A small image captioner, trained from scratch.
Training: adamw at rate 0.0016, 15500 steps.
Rows from block 3 of the text decoder of a small image captioner, named by matrix and row number. Rows with one number belong to one neuron. Each number is 200 + 20 x the weight over its row's rms, rounded and kept within 0 to 999. All counts start at 0.
After each neuron's rows are labels from the 100 texts, of 14848, where the neuron reaches its highest value: "tokens" is the input token at the peak. Only what is clearly more common there than usual is listed. The data: photos with spoken descriptions (Open Images, Localized Narratives). In brackets: how many of the 100, against the usual share in percent.
# fc1: MLP up (decoder.blocks.3.mlp.fc1.weight, 512x256), inputs 86-128
# fc2: MLP down (decoder.blocks.3.mlp.fc2.weight, 256x512, transposed), outputs 86-128

fc1.401,186,192,200,222,191,209,200,206,195,191,162,180,180,221,230,181,169,212,205,198,219,195,185,232,216,161,214,186,205,194,208,162,189,201,216,215,206,214,219,209,200,190,231
fc2.401,175,206,220,218,178,243,198,229,223,218,181,203,198,167,198,168,182,187,195,205,210,190,221,196,226,253,203,188,180,194,201,252,191,199,187,167,198,206,185,214,186,193,179
tokens: "<end>" (17 vs 1.6); "a" (15 vs 4.7); "of" (7 vs 1.8)

fc1.226,238,190,196,175,212,209,187,181,173,206,186,197,203,192,219,153,199,158,174,202,195,212,196,178,168,202,195,213,185,189,194,213,215,196,211,202,217,214,173,201,258,203,221
fc2.226,190,206,191,185,204,231,213,195,173,168,203,203,223,169,214,222,196,232,231,198,219,226,210,197,198,233,238,193,184,193,176,191,195,222,192,187,198,171,201,240,179,193,200
tokens: "this" (15 vs 2.6); "guitar" (13 vs 0.1)

fc1.315,199,224,224,189,188,217,179,165,173,189,186,186,211,210,230,205,196,204,201,252,204,173,178,222,188,187,222,189,198,241,230,202,182,195,208,180,212,203,187,179,199,168,236
fc2.315,173,164,176,190,202,168,189,234,187,180,197,198,218,228,171,211,196,212,193,174,190,186,199,186,226,190,211,220,202,210,195,206,192,222,188,186,210,187,163,197,177,199,167
tokens: "." (91 vs 5.2)

fc1.196,192,239,174,217,197,228,183,220,216,203,206,175,211,193,215,170,176,214,203,200,194,206,224,183,199,194,207,191,227,191,217,211,232,196,198,197,208,175,224,200,215,178,221
fc2.196,221,178,221,247,205,194,222,165,199,191,187,207,226,194,233,179,206,218,183,199,219,191,190,194,210,186,198,199,199,206,203,211,192,173,196,204,207,194,164,199,190,202,208
tokens: "this" (14 vs 2.6); "other" (10 vs 0.1); "she" (8 vs 0.1); "can" (7 vs 3.3)

fc1.256,207,172,243,153,216,210,187,206,202,216,205,187,197,188,179,164,175,203,207,202,213,208,175,227,184,209,194,222,236,193,200,211,219,193,181,209,225,192,199,222,203,207,243
fc2.256,224,225,228,231,193,186,208,237,179,212,185,203,230,190,185,207,179,208,199,174,210,220,195,197,189,215,227,183,211,196,189,203,196,190,191,181,166,209,175,236,211,210,206
tokens: "they" (9 vs 0.1); "tie" (7 vs 0)

fc1.463,209,186,196,173,173,189,202,188,209,163,146,206,175,207,223,197,151,207,174,243,204,192,173,171,184,185,188,185,202,218,219,201,219,187,207,206,204,209,252,208,179,205,216
fc2.463,186,241,173,182,193,227,241,207,205,214,179,210,232,170,204,211,204,171,193,223,220,202,205,195,211,202,167,231,194,226,194,177,145,214,247,163,204,179,238,238,209,178,195
tokens: "<end>" (19 vs 1.6); "made" (12 vs 0); "it" (10 vs 0.4)

fc1.242,198,207,205,175,232,184,223,183,171,192,206,200,205,211,218,200,162,222,211,211,209,195,202,214,166,179,214,171,187,212,245,201,188,204,183,149,198,224,215,196,194,207,184
fc2.242,198,214,177,185,179,174,201,190,256,189,203,230,203,206,228,172,242,191,191,198,202,191,222,198,174,169,205,178,185,209,221,231,182,214,186,169,214,186,180,211,163,180,184
tokens: "," (31 vs 3.8); "table" (11 vs 0.4)

fc1.138,224,186,205,200,221,181,209,182,198,199,211,227,166,200,196,185,212,181,186,211,184,219,178,201,208,206,206,178,223,227,227,200,190,191,206,178,225,199,216,193,176,187,203
fc2.138,197,232,222,208,195,224,207,187,177,185,211,190,193,167,187,181,199,180,184,211,214,203,238,231,180,191,194,227,182,211,191,192,201,191,195,189,188,210,222,174,190,198,200
tokens: "<end>" (39 vs 1.6); "books" (8 vs 0); "objects" (7 vs 0.2)

fc1.169,204,215,244,230,204,195,200,181,190,160,206,227,184,182,167,224,204,197,170,236,212,169,188,202,191,198,214,185,222,210,219,226,222,214,197,218,240,220,218,195,222,198,194
fc2.169,207,207,231,233,201,208,190,205,192,171,211,202,194,210,212,162,213,197,209,223,182,217,261,230,200,198,208,198,208,233,197,180,208,223,236,184,168,194,209,222,209,210,176
tokens: "there" (26 vs 3.7); "at" (22 vs 0.6); "on" (9 vs 2.4); "side" (7 vs 0.5)

fc1.48,232,224,191,172,195,216,187,195,232,194,178,176,215,209,200,211,173,199,155,226,171,235,201,194,175,179,226,187,185,225,232,202,216,224,186,177,160,169,204,197,228,162,201
fc2.48,196,216,207,182,220,174,201,210,181,224,164,234,228,191,216,221,195,187,209,226,233,187,159,233,203,195,214,184,184,150,187,176,214,194,179,193,238,219,182,219,209,200,189
tokens: "they" (24 vs 0.1); "seems" (22 vs 0); "who" (18 vs 0.1); "he" (13 vs 0.1)

fc1.426,234,169,166,177,208,222,202,189,194,205,203,177,197,178,183,221,208,193,164,238,166,203,214,161,213,185,220,195,204,228,188,173,167,200,216,185,200,167,229,177,229,210,207
fc2.426,194,257,221,200,153,216,178,244,173,205,228,212,173,198,202,193,196,217,200,179,226,228,228,246,187,178,212,190,186,201,180,186,205,228,207,207,214,203,191,213,197,182,217
tokens: "the" (38 vs 7.1); "." (18 vs 5.2); "and" (11 vs 3.9); "who" (7 vs 0.1)

fc1.343,203,181,203,203,206,245,190,231,235,209,195,171,183,176,212,176,200,233,172,203,214,182,188,196,204,162,188,189,179,213,200,218,227,184,188,172,244,231,197,203,192,222,204
fc2.343,238,220,198,203,198,193,180,211,200,177,205,189,199,229,182,205,170,203,164,188,198,219,183,165,185,201,202,198,207,223,212,200,226,219,166,182,197,202,191,209,206,203,200
tokens: "few" (57 vs 0.6); "more" (9 vs 0); "of" (8 vs 1.8)

fc1.181,215,178,200,151,187,235,198,173,214,202,188,166,192,169,202,165,203,204,190,226,202,185,164,166,195,182,181,205,227,193,203,212,193,195,189,199,175,184,197,187,173,201,214
fc2.181,224,193,207,211,183,186,204,193,200,217,200,192,207,209,212,199,187,166,208,201,209,204,239,206,211,220,216,188,174,230,185,200,186,207,163,200,199,226,194,209,176,180,157
tokens: "two" (25 vs 0.3); "in" (15 vs 5); "." (14 vs 5.2); "is" (12 vs 3.6)

fc1.241,234,200,192,184,178,231,189,206,174,184,223,198,171,214,215,203,199,184,188,194,230,226,194,189,221,200,210,192,229,201,198,174,257,174,229,207,214,212,221,205,206,176,229
fc2.241,215,204,209,204,206,211,218,184,191,225,178,200,189,190,186,163,240,188,197,210,201,179,211,179,203,168,175,194,214,202,197,223,200,207,193,205,228,179,193,196,196,172,209
tokens: "see" (16 vs 3.4)

fc1.396,224,202,228,213,211,199,183,209,199,222,228,192,218,177,195,179,206,165,183,179,169,205,208,203,233,226,236,219,228,205,218,198,209,179,237,228,174,195,171,215,191,203,190
fc2.396,180,191,173,206,169,208,192,218,199,224,226,193,212,187,220,223,205,185,207,191,170,177,205,245,186,183,180,180,223,203,184,216,211,200,209,182,199,195,212,176,191,189,204
tokens: "a" (35 vs 4.7); "is" (15 vs 3.6); "doing" (12 vs 0)

fc1.278,217,204,186,166,134,209,164,200,198,176,215,221,210,208,236,189,196,204,172,177,238,228,164,226,196,216,203,173,188,240,205,184,213,175,170,203,206,230,207,225,214,213,174
fc2.278,184,194,193,213,211,176,203,209,175,182,165,185,183,243,186,176,219,230,210,187,233,195,227,214,171,189,215,189,230,203,201,155,192,195,214,204,165,213,196,170,203,214,184
tokens: "few" (65 vs 0.6); "some" (9 vs 0.8)

fc1.403,211,234,205,188,219,160,210,176,171,208,232,181,195,185,216,215,227,193,169,196,199,185,257,177,210,171,211,185,216,216,223,221,208,202,186,193,232,204,196,190,185,222,206
fc2.403,185,235,212,228,162,214,218,145,213,175,171,192,204,224,198,213,197,182,194,220,176,177,214,180,211,217,171,208,195,215,171,205,181,245,159,198,165,218,200,190,201,177,234
tokens: "man" (27 vs 0.4); "sky" (9 vs 0.5)

fc1.406,208,200,222,194,203,225,190,190,195,195,212,221,194,202,212,178,190,212,198,225,205,168,183,178,223,185,204,210,173,216,224,225,232,180,189,221,191,181,223,181,197,200,197
fc2.406,225,220,172,189,215,210,201,218,172,206,160,198,174,220,173,177,220,239,179,206,168,182,212,215,181,171,181,161,183,170,232,194,185,208,188,208,173,236,174,215,216,215,190
tokens: "road" (18 vs 0.2); "image" (16 vs 2.4); "water" (11 vs 0.2); "right" (10 vs 0.4)

fc1.376,187,231,217,177,191,193,225,206,188,222,189,212,194,202,204,171,168,198,194,224,184,183,226,218,184,184,161,211,176,195,197,188,220,223,197,167,223,190,204,201,195,171,210
fc2.376,194,205,209,165,227,219,146,190,168,217,202,191,251,231,206,214,197,216,169,188,178,218,181,163,177,176,203,219,199,233,185,199,203,189,175,223,176,236,210,173,205,209,197
tokens: "man" (22 vs 0.4); "<end>" (10 vs 1.6); "road" (9 vs 0.2)

fc1.490,193,181,222,211,206,183,207,235,202,196,203,224,209,194,222,221,197,201,194,205,190,205,185,235,184,214,179,205,214,194,199,179,216,213,192,161,209,200,194,194,209,203,221
fc2.490,237,229,206,178,187,230,186,205,213,189,207,189,199,201,219,214,182,237,212,253,168,233,186,220,203,192,231,183,184,172,217,203,218,172,178,184,185,205,196,215,232,181,224
tokens: "flowers" (10 vs 0.1); "flower" (7 vs 0.1)

fc1.31,191,213,231,172,213,208,150,187,199,204,173,186,229,218,231,247,205,185,208,184,200,216,206,213,205,216,213,197,201,210,199,191,202,224,220,185,206,188,241,206,197,223,198
fc2.31,197,236,176,187,246,253,188,187,215,192,199,187,218,177,210,172,231,216,180,215,219,202,176,182,235,216,202,180,205,177,216,188,187,226,224,217,192,220,184,213,178,198,181
tokens: "." (40 vs 5.2); "persons" (15 vs 0.3); "and" (12 vs 3.9); "," (8 vs 3.8)

fc1.398,247,178,205,193,198,207,165,206,164,218,182,173,139,188,227,194,196,225,175,211,208,200,199,233,212,179,200,211,196,216,208,211,225,212,216,218,179,227,225,216,238,216,181
fc2.398,185,173,161,188,175,194,227,226,215,170,211,175,206,228,180,205,223,212,223,180,212,201,236,187,209,208,202,215,184,212,189,188,201,208,184,195,206,231,191,227,229,189,200
tokens: "they" (39 vs 0.1); "people" (17 vs 0.7); "few" (10 vs 0.6); "of" (8 vs 1.8)

fc1.321,171,222,211,198,185,196,183,203,185,193,170,185,198,197,188,195,208,178,194,196,194,183,175,219,201,193,196,197,210,211,223,184,207,174,213,235,179,191,211,209,215,179,192
fc2.321,190,203,181,222,187,166,188,200,162,225,210,196,211,181,183,237,215,148,203,232,227,153,201,216,184,204,197,225,197,213,205,197,164,186,201,186,179,205,224,166,223,199,198
tokens: "a" (49 vs 4.7); "in" (38 vs 5); "at" (10 vs 0.6)

fc1.26,241,204,207,161,193,203,212,223,180,198,223,245,201,226,211,200,187,176,171,205,184,202,229,210,189,190,181,212,236,208,251,188,183,210,233,200,178,257,164,199,221,213,180
fc2.26,195,192,201,213,185,210,224,224,231,227,196,208,209,176,180,222,196,177,159,208,207,173,196,211,216,183,197,229,241,238,219,220,227,201,242,197,231,220,186,190,197,210,209
tokens: "in" (32 vs 5); "is" (11 vs 3.6)

fc1.395,210,193,198,155,218,228,180,194,158,211,209,187,186,189,205,184,213,193,176,201,195,197,195,199,240,194,230,241,230,183,201,182,207,187,225,193,170,215,216,185,213,219,174
fc2.395,190,170,207,221,213,218,189,218,202,198,213,206,201,170,206,200,190,180,213,232,175,232,225,214,183,188,214,163,173,235,167,201,215,182,171,221,228,217,207,180,231,189,226
tokens: "see" (18 vs 3.4); "image" (18 vs 2.4); "and" (16 vs 3.9); "is" (11 vs 3.6)

fc1.122,209,198,212,161,209,212,194,164,175,219,232,172,192,219,207,180,215,210,182,175,166,195,192,213,191,202,218,238,218,201,214,183,226,182,224,198,182,183,192,222,195,199,187
fc2.122,197,187,174,186,203,193,161,184,202,226,205,223,221,197,226,165,190,213,189,206,179,197,187,210,191,205,212,221,223,198,189,221,176,191,194,218,207,204,209,217,223,219,252
tokens: "image" (84 vs 2.4)

fc1.106,188,179,208,170,206,186,230,206,154,202,170,180,155,227,214,188,203,199,180,206,192,191,207,220,191,215,251,199,201,197,197,197,209,190,238,195,178,199,199,197,183,195,265
fc2.106,197,167,198,206,172,217,184,225,210,194,210,191,214,163,211,171,207,193,219,235,238,217,238,159,208,158,199,195,203,181,241,181,182,184,193,221,191,213,207,199,215,227,197
tokens: "in" (26 vs 5); "by" (17 vs 0); "we" (12 vs 2.4); "is" (12 vs 3.6)

fc1.481,222,173,222,195,202,226,212,194,189,181,196,206,158,190,224,215,235,214,197,234,207,200,200,203,163,189,248,193,213,225,238,180,210,204,183,156,192,170,202,202,197,188,220
fc2.481,182,225,186,188,199,222,209,194,213,197,204,216,200,181,216,187,213,207,205,194,183,184,173,226,222,203,183,212,231,193,202,184,201,220,184,240,203,178,177,250,212,218,192
tokens: "in" (56 vs 5); "the" (41 vs 7.1)

fc1.286,229,207,214,188,166,213,191,233,175,201,186,193,201,224,185,229,201,211,186,182,179,210,219,165,210,194,193,231,234,224,179,191,201,206,188,150,199,187,181,206,207,203,214
fc2.286,228,143,202,201,171,162,174,193,207,209,225,194,194,227,202,175,201,202,162,238,231,211,175,192,200,190,193,227,204,197,205,196,198,222,196,196,205,232,177,174,207,211,178
tokens: "in" (21 vs 5); "chairs" (11 vs 0.2); "talking" (9 vs 0)

fc1.102,195,250,223,211,186,227,206,215,188,199,211,195,197,182,189,218,198,183,236,179,224,194,198,216,220,204,226,194,174,220,214,193,192,185,176,177,194,233,197,189,197,210,179
fc2.102,232,178,190,210,192,183,180,159,241,187,209,225,209,208,197,213,161,219,194,219,219,207,186,229,210,189,203,179,203,159,185,214,202,209,203,182,174,183,185,207,189,205,232
tokens: "trees" (8 vs 0.6); "is" (8 vs 3.6)

fc1.309,240,223,226,178,218,211,175,195,210,207,202,202,225,186,207,209,172,231,193,163,179,165,218,201,161,149,228,204,203,200,202,208,204,212,190,241,220,188,186,208,222,194,188
fc2.309,190,183,233,214,200,190,216,197,221,197,212,196,196,219,173,201,185,187,226,235,205,203,170,191,203,202,245,197,203,168,187,202,210,167,184,180,201,175,216,192,226,231,187
tokens: "few" (20 vs 0.6); "a" (13 vs 4.7); "there" (12 vs 3.7); "some" (9 vs 0.8)

fc1.313,226,220,223,183,222,206,220,186,166,195,140,231,213,194,204,173,219,192,210,243,197,184,200,178,210,192,223,223,222,210,233,180,229,200,211,228,203,177,182,196,189,205,221
fc2.313,189,219,204,203,213,209,217,191,204,178,195,209,182,208,209,224,232,190,203,193,191,189,212,199,195,234,162,209,183,188,217,194,191,179,201,210,187,180,222,167,171,176,209
tokens: "in" (22 vs 5); "standing" (18 vs 0.7); "smiling" (10 vs 0.1); "mobile" (9 vs 0)

fc1.466,213,190,191,198,157,191,199,192,192,218,235,194,173,195,201,198,196,206,205,204,189,221,223,194,196,182,206,183,178,205,213,223,204,218,200,217,213,221,174,163,176,173,186
fc2.466,197,192,194,200,197,200,218,223,187,149,196,189,194,207,202,177,205,164,149,241,172,163,239,200,214,189,200,206,177,195,175,205,219,188,211,214,221,200,205,202,201,234,182
tokens: "and" (16 vs 3.9); "her" (8 vs 0.1)

fc1.127,201,180,188,174,220,186,193,193,220,212,202,200,200,197,218,206,182,195,215,185,180,212,191,215,190,221,223,176,191,210,221,256,207,203,210,199,190,211,184,195,167,184,195
fc2.127,236,179,208,206,193,174,186,203,191,159,227,194,203,214,180,230,207,248,217,207,165,179,183,184,182,221,195,219,201,185,204,167,194,196,204,192,218,200,187,209,218,182,216
tokens: "few" (39 vs 0.6); "image" (28 vs 2.4); "that" (8 vs 0.1)

fc1.420,220,191,206,151,161,223,182,203,205,198,216,207,212,203,243,174,221,196,183,213,183,215,195,204,196,211,180,245,214,216,146,171,194,204,221,198,213,191,208,180,178,212,187
fc2.420,217,210,203,181,167,217,173,204,214,184,195,228,195,215,232,175,192,211,236,185,182,205,181,184,174,200,178,204,202,188,167,161,203,182,226,220,193,205,221,180,176,214,186
tokens: "trees" (54 vs 0.6); "buildings" (9 vs 0.3)

fc1.83,233,192,168,200,200,238,210,186,200,190,188,206,187,191,207,205,191,191,178,203,224,208,208,179,172,213,240,222,215,198,195,183,222,176,216,220,237,203,199,214,220,179,181
fc2.83,177,190,218,213,202,232,196,202,192,186,196,177,188,205,219,215,237,216,172,215,176,199,165,183,224,188,205,193,206,210,158,213,157,195,169,219,188,180,214,195,215,198,202
tokens: "see" (47 vs 3.4); "observe" (24 vs 0.1)

fc1.402,202,188,203,204,172,227,195,215,232,200,183,214,194,207,227,197,230,196,207,182,198,207,184,198,221,197,186,183,166,193,257,188,183,195,179,227,223,182,218,184,198,169,230
fc2.402,180,217,191,227,184,186,218,169,203,191,216,216,222,219,210,250,163,203,185,203,197,186,218,231,234,192,195,194,208,248,185,195,220,208,218,181,205,208,186,163,165,197,160
tokens: "observe" (23 vs 0.1); "see" (16 vs 3.4); "are" (11 vs 2.2); "with" (10 vs 0.5)

fc1.400,229,206,173,188,200,193,210,174,165,233,187,187,193,211,202,202,185,190,168,204,203,192,166,195,201,171,192,182,183,196,185,191,184,187,225,191,205,177,192,182,189,209,230
fc2.400,214,214,178,206,228,192,155,210,218,219,180,174,185,224,177,199,157,214,196,196,190,183,214,215,185,193,224,203,202,233,207,212,210,212,188,200,195,192,185,155,169,226,183
tokens: "," (53 vs 3.8); "and" (14 vs 3.9); "there" (10 vs 3.7)

fc1.157,195,173,205,200,153,221,199,199,172,218,224,190,170,197,239,174,211,186,199,194,177,228,221,184,180,215,209,199,228,218,181,213,221,191,212,234,210,176,206,188,205,187,191
fc2.157,186,229,225,210,240,219,188,223,205,205,214,202,188,212,184,204,192,173,195,182,157,207,200,182,187,182,194,201,195,194,175,191,195,235,176,215,192,173,220,180,221,185,202
tokens: "few" (20 vs 0.6); "there" (15 vs 3.7); "of" (10 vs 1.8); "i" (9 vs 1.2)

fc1.496,197,178,182,170,191,231,196,209,185,211,190,210,187,229,215,203,190,194,176,153,186,215,191,198,191,200,182,200,212,217,190,199,196,183,188,154,207,233,204,201,215,203,208
fc2.496,187,208,163,202,214,224,187,158,206,204,186,196,198,216,199,208,173,224,204,205,180,202,183,227,208,224,224,181,175,206,212,175,199,218,173,201,232,169,199,209,189,214,176
tokens: "image" (15 vs 2.4); "they" (9 vs 0.1); "blurry" (7 vs 0)

fc1.414,202,205,238,179,203,199,178,171,169,228,193,183,184,185,192,206,205,155,203,160,202,184,204,184,216,198,189,175,230,197,226,193,223,192,225,175,193,203,213,195,186,223,223
fc2.414,199,180,225,191,173,213,199,193,209,197,195,193,197,211,204,209,202,177,174,166,157,184,223,226,236,215,194,209,182,194,166,179,180,208,198,189,188,220,182,190,187,169,229
tokens: "see" (23 vs 3.4); "a" (18 vs 4.7); "is" (11 vs 3.6); "person" (9 vs 0.5)

fc1.44,178,216,196,199,197,203,224,160,203,195,242,221,202,180,210,188,224,183,178,237,206,139,183,226,160,180,213,210,221,226,174,224,197,216,212,182,230,202,231,198,196,191,215
fc2.44,234,205,208,239,204,156,190,183,183,230,199,166,198,213,205,172,208,188,222,190,196,208,192,188,226,190,176,187,204,221,181,186,200,190,146,212,231,210,212,215,188,173,163
tokens: "trees" (17 vs 0.6); "," (15 vs 3.8); "buildings" (14 vs 0.3)

fc1.87,187,161,209,158,191,192,173,214,209,199,186,183,189,234,188,185,215,189,186,185,185,199,218,193,212,184,217,240,219,208,219,229,185,198,209,225,221,178,201,195,208,182,223
fc2.87,203,233,204,201,202,228,215,183,201,183,203,183,185,203,166,219,182,202,205,180,187,204,180,204,213,203,206,163,209,216,213,215,240,160,203,226,165,185,207,182,208,206,208
tokens: "and" (67 vs 3.9); "are" (8 vs 2.2); "is" (8 vs 3.6)

fc1.123,206,212,188,216,201,216,196,192,189,205,182,202,225,179,230,197,213,207,170,174,237,180,204,204,211,194,258,198,196,211,189,207,184,220,209,151,172,221,206,203,188,214,215
fc2.123,224,205,210,186,186,210,215,149,205,183,176,187,190,202,138,205,199,208,194,208,209,158,212,165,217,185,184,181,215,188,206,157,240,210,175,217,226,188,220,213,222,176,195
tokens: "few" (34 vs 0.6); "many" (19 vs 0.2); "other" (15 vs 0.1); "of" (7 vs 1.8)

fc1.68,182,199,215,205,235,201,186,160,179,171,188,197,189,228,201,200,216,178,182,200,225,179,176,200,196,222,218,203,234,195,194,182,243,207,204,156,215,177,231,187,206,193,244
fc2.68,203,211,197,182,178,185,180,207,216,217,195,190,216,174,164,199,201,185,185,242,182,206,185,215,179,193,196,186,210,211,188,178,220,198,193,228,195,203,204,195,222,224,206
tokens: "," (34 vs 3.8); "and" (28 vs 3.9); "is" (15 vs 3.6); "there" (9 vs 3.7)

fc1.60,225,202,187,157,202,230,214,191,205,215,218,233,196,189,207,164,202,194,186,188,171,169,208,192,203,164,185,163,193,201,189,232,184,219,180,187,232,208,186,193,206,160,221
fc2.60,197,236,177,220,192,178,187,213,182,189,171,204,240,213,225,212,208,221,204,169,188,218,198,154,194,215,191,205,185,222,184,200,222,171,232,193,199,251,221,173,194,208,211
tokens: "and" (34 vs 3.9); "sky" (30 vs 0.5); "white" (10 vs 0.3); "wall" (8 vs 0.4)

fc1.387,219,206,210,223,181,210,179,224,193,201,205,194,169,179,227,201,193,194,175,209,221,201,226,159,219,219,212,211,215,195,181,200,224,191,255,194,188,189,194,186,187,181,228
fc2.387,212,246,194,205,225,223,185,201,209,191,176,181,162,212,218,229,197,222,207,215,141,213,190,185,199,196,222,205,164,160,177,188,189,208,174,223,224,199,224,208,231,191,187
tokens: "," (31 vs 3.8); "where" (20 vs 0); "table" (14 vs 0.4); "i" (7 vs 1.2)

fc1.379,179,184,201,212,216,217,213,173,146,165,194,190,188,211,232,194,208,203,213,208,184,211,176,224,206,192,217,188,188,176,184,217,205,217,185,204,185,243,217,215,206,181,163
fc2.379,199,207,220,183,185,235,224,205,223,184,189,190,202,209,190,187,199,181,217,227,202,196,202,190,239,216,183,218,153,213,199,229,187,209,180,175,208,195,172,199,197,170,189
tokens: "see" (21 vs 3.4); "water" (14 vs 0.2); "," (12 vs 3.8)

fc1.425,204,198,234,158,218,203,194,243,163,192,199,203,180,213,166,151,202,174,182,230,191,200,202,214,174,224,165,199,193,211,241,205,192,173,195,210,195,207,234,196,199,189,226
fc2.425,194,170,204,232,175,168,201,192,221,197,198,188,213,208,227,186,202,191,210,169,208,180,202,227,189,199,199,211,222,190,196,227,202,236,207,173,210,244,192,197,172,181,170
tokens: "." (26 vs 5.2); "are" (25 vs 2.2)

fc1.391,236,200,197,178,225,219,202,163,212,229,229,200,205,248,200,198,239,201,198,176,202,216,188,192,214,175,220,222,212,181,220,233,216,223,180,187,202,232,185,227,160,177,190
fc2.391,193,189,206,187,216,222,197,180,192,190,200,203,201,180,205,174,177,239,193,218,195,177,205,200,207,192,148,196,180,155,191,216,211,177,188,203,200,221,211,204,185,219,239
tokens: "image" (24 vs 2.4); "also" (20 vs 0.2); "other" (16 vs 0.1); "see" (7 vs 3.4)

fc1.120,226,178,214,147,174,186,210,211,183,230,184,192,191,159,194,210,199,187,200,173,186,195,210,211,205,195,198,227,234,200,178,196,226,202,173,204,184,208,192,217,206,176,184
fc2.120,212,198,183,197,229,181,219,201,217,193,215,181,190,206,206,212,174,200,205,181,229,176,205,233,213,162,212,182,218,190,234,213,196,205,229,178,204,173,209,221,183,201,208
tokens: "road" (24 vs 0.2); "path" (18 vs 0); "a" (11 vs 4.7); "there" (10 vs 3.7)

fc1.291,218,189,227,190,215,227,157,202,202,211,182,161,160,185,177,227,196,238,194,203,216,206,199,171,200,187,206,184,190,172,198,199,187,209,165,204,177,186,214,198,208,196,210
fc2.291,212,202,209,180,200,194,195,199,194,195,176,226,162,197,157,240,238,194,214,177,235,202,219,194,188,230,224,193,174,199,231,210,225,193,178,206,204,191,218,185,209,167,191
tokens: "and" (39 vs 3.9); "," (15 vs 3.8); "with" (11 vs 0.5)

fc1.221,196,170,225,180,211,206,195,194,181,178,201,189,215,172,174,188,184,208,207,228,226,216,179,205,193,203,210,199,181,212,184,219,221,185,185,189,222,212,211,186,208,189,201
fc2.221,214,227,173,175,190,176,181,199,224,170,209,200,211,224,180,217,175,178,214,236,213,180,163,189,216,184,227,200,213,202,233,209,204,204,194,232,203,213,209,212,175,226,170
tokens: "." (17 vs 5.2); "sitting" (14 vs 0.4); "are" (8 vs 2.2)

fc1.107,219,216,202,206,242,202,190,169,204,233,219,200,194,193,200,186,189,146,199,182,192,201,170,182,171,195,225,226,187,201,244,187,178,208,189,208,230,187,185,182,192,170,253
fc2.107,193,193,204,200,188,253,201,206,199,200,209,186,213,192,217,227,186,240,179,193,232,202,225,211,137,199,204,212,180,211,188,222,192,197,233,175,191,198,194,193,202,167,224
tokens: "the" (36 vs 7.1); "an" (15 vs 0.2)

fc1.192,173,212,218,179,212,202,210,201,208,203,199,192,199,214,149,199,204,232,215,173,175,213,204,211,233,227,199,217,173,197,211,202,200,199,207,182,199,222,212,203,240,204,208
fc2.192,198,204,196,166,202,228,177,163,192,199,186,198,199,203,195,223,232,189,213,210,193,195,178,228,213,181,207,183,228,207,224,171,207,210,205,195,198,223,195,196,167,188,182
tokens: "," (24 vs 3.8); "are" (8 vs 2.2)

fc1.230,220,210,183,217,244,194,205,217,169,186,222,215,173,217,195,196,179,165,185,200,173,190,201,229,176,230,178,220,212,182,219,180,207,177,189,172,231,210,230,234,193,239,250
fc2.230,211,142,195,181,191,204,196,180,218,204,218,190,233,228,173,194,196,202,212,203,201,175,217,219,210,187,220,207,191,206,217,199,207,207,205,198,186,195,198,209,211,219,156
tokens: "man" (39 vs 0.4); "," (10 vs 3.8); "of" (8 vs 1.8)

fc1.77,220,241,216,223,194,192,208,215,181,175,212,220,171,158,188,196,205,225,190,211,239,230,202,225,173,215,172,174,226,197,212,197,227,192,156,221,222,177,207,206,198,201,197
fc2.77,200,205,191,221,189,221,185,184,219,231,219,203,189,206,195,200,206,172,217,193,170,212,211,210,214,203,189,188,208,199,199,167,182,239,205,237,204,170,233,205,182,213,174
tokens: "there" (93 vs 3.7)

fc1.298,219,187,175,204,225,206,171,215,193,229,174,193,168,190,186,205,190,185,183,210,138,173,177,229,165,195,238,200,203,203,201,192,212,198,193,216,211,166,195,219,239,202,225
fc2.298,193,211,167,189,174,213,178,172,208,198,228,208,168,190,184,184,191,225,184,153,217,204,215,198,230,213,197,203,182,205,205,183,200,176,162,191,209,195,212,208,198,227,199
tokens: "two" (26 vs 0.3); "the" (17 vs 7.1); "white" (7 vs 0.3)

fc1.50,210,211,186,195,183,207,219,225,215,191,225,166,186,167,206,185,185,197,187,186,193,167,188,199,211,170,219,196,221,177,200,195,203,179,200,172,218,219,199,182,230,189,207
fc2.50,199,203,224,194,197,210,179,193,192,252,198,216,196,169,173,214,186,195,196,228,222,189,223,204,220,210,208,189,199,185,206,190,184,213,242,208,190,188,219,194,194,216,173
tokens: "few" (30 vs 0.6); "some" (9 vs 0.8); "," (8 vs 3.8); "bed" (7 vs 0)

fc1.331,205,212,220,191,241,230,213,201,193,197,231,210,211,207,216,180,196,209,206,179,176,187,170,171,214,189,220,225,162,240,247,189,225,167,219,220,215,184,199,170,221,199,193
fc2.331,245,205,183,226,208,234,179,219,217,199,222,207,203,174,216,204,205,206,193,209,176,257,204,197,225,230,222,204,175,200,176,192,204,245,224,203,235,175,179,203,209,192,181
tokens: "in" (86 vs 5)

fc1.316,228,188,193,203,180,224,214,177,219,213,169,171,191,229,251,229,190,193,178,218,203,208,219,230,179,186,194,213,187,178,234,194,220,213,190,213,200,213,207,198,207,188,204
fc2.316,208,216,187,203,187,210,199,204,201,209,228,194,191,195,185,182,215,200,232,208,197,251,203,197,211,165,219,205,183,188,193,207,202,183,196,222,204,173,226,208,176,194,152
tokens: "." (14 vs 5.2); "is" (12 vs 3.6); "there" (12 vs 3.7); "can" (11 vs 3.3)

fc1.70,217,222,169,217,202,223,221,186,183,239,209,182,173,184,192,219,187,208,193,208,188,175,191,204,205,201,196,203,220,185,169,187,183,218,208,159,198,192,199,202,229,162,224
fc2.70,166,185,178,223,199,225,161,186,179,211,218,205,183,211,210,208,215,214,177,236,211,200,222,185,217,221,208,231,180,214,192,219,229,235,220,180,189,176,241,203,204,209,220
tokens: "," (38 vs 3.8); "there" (17 vs 3.7); "who" (9 vs 0.1)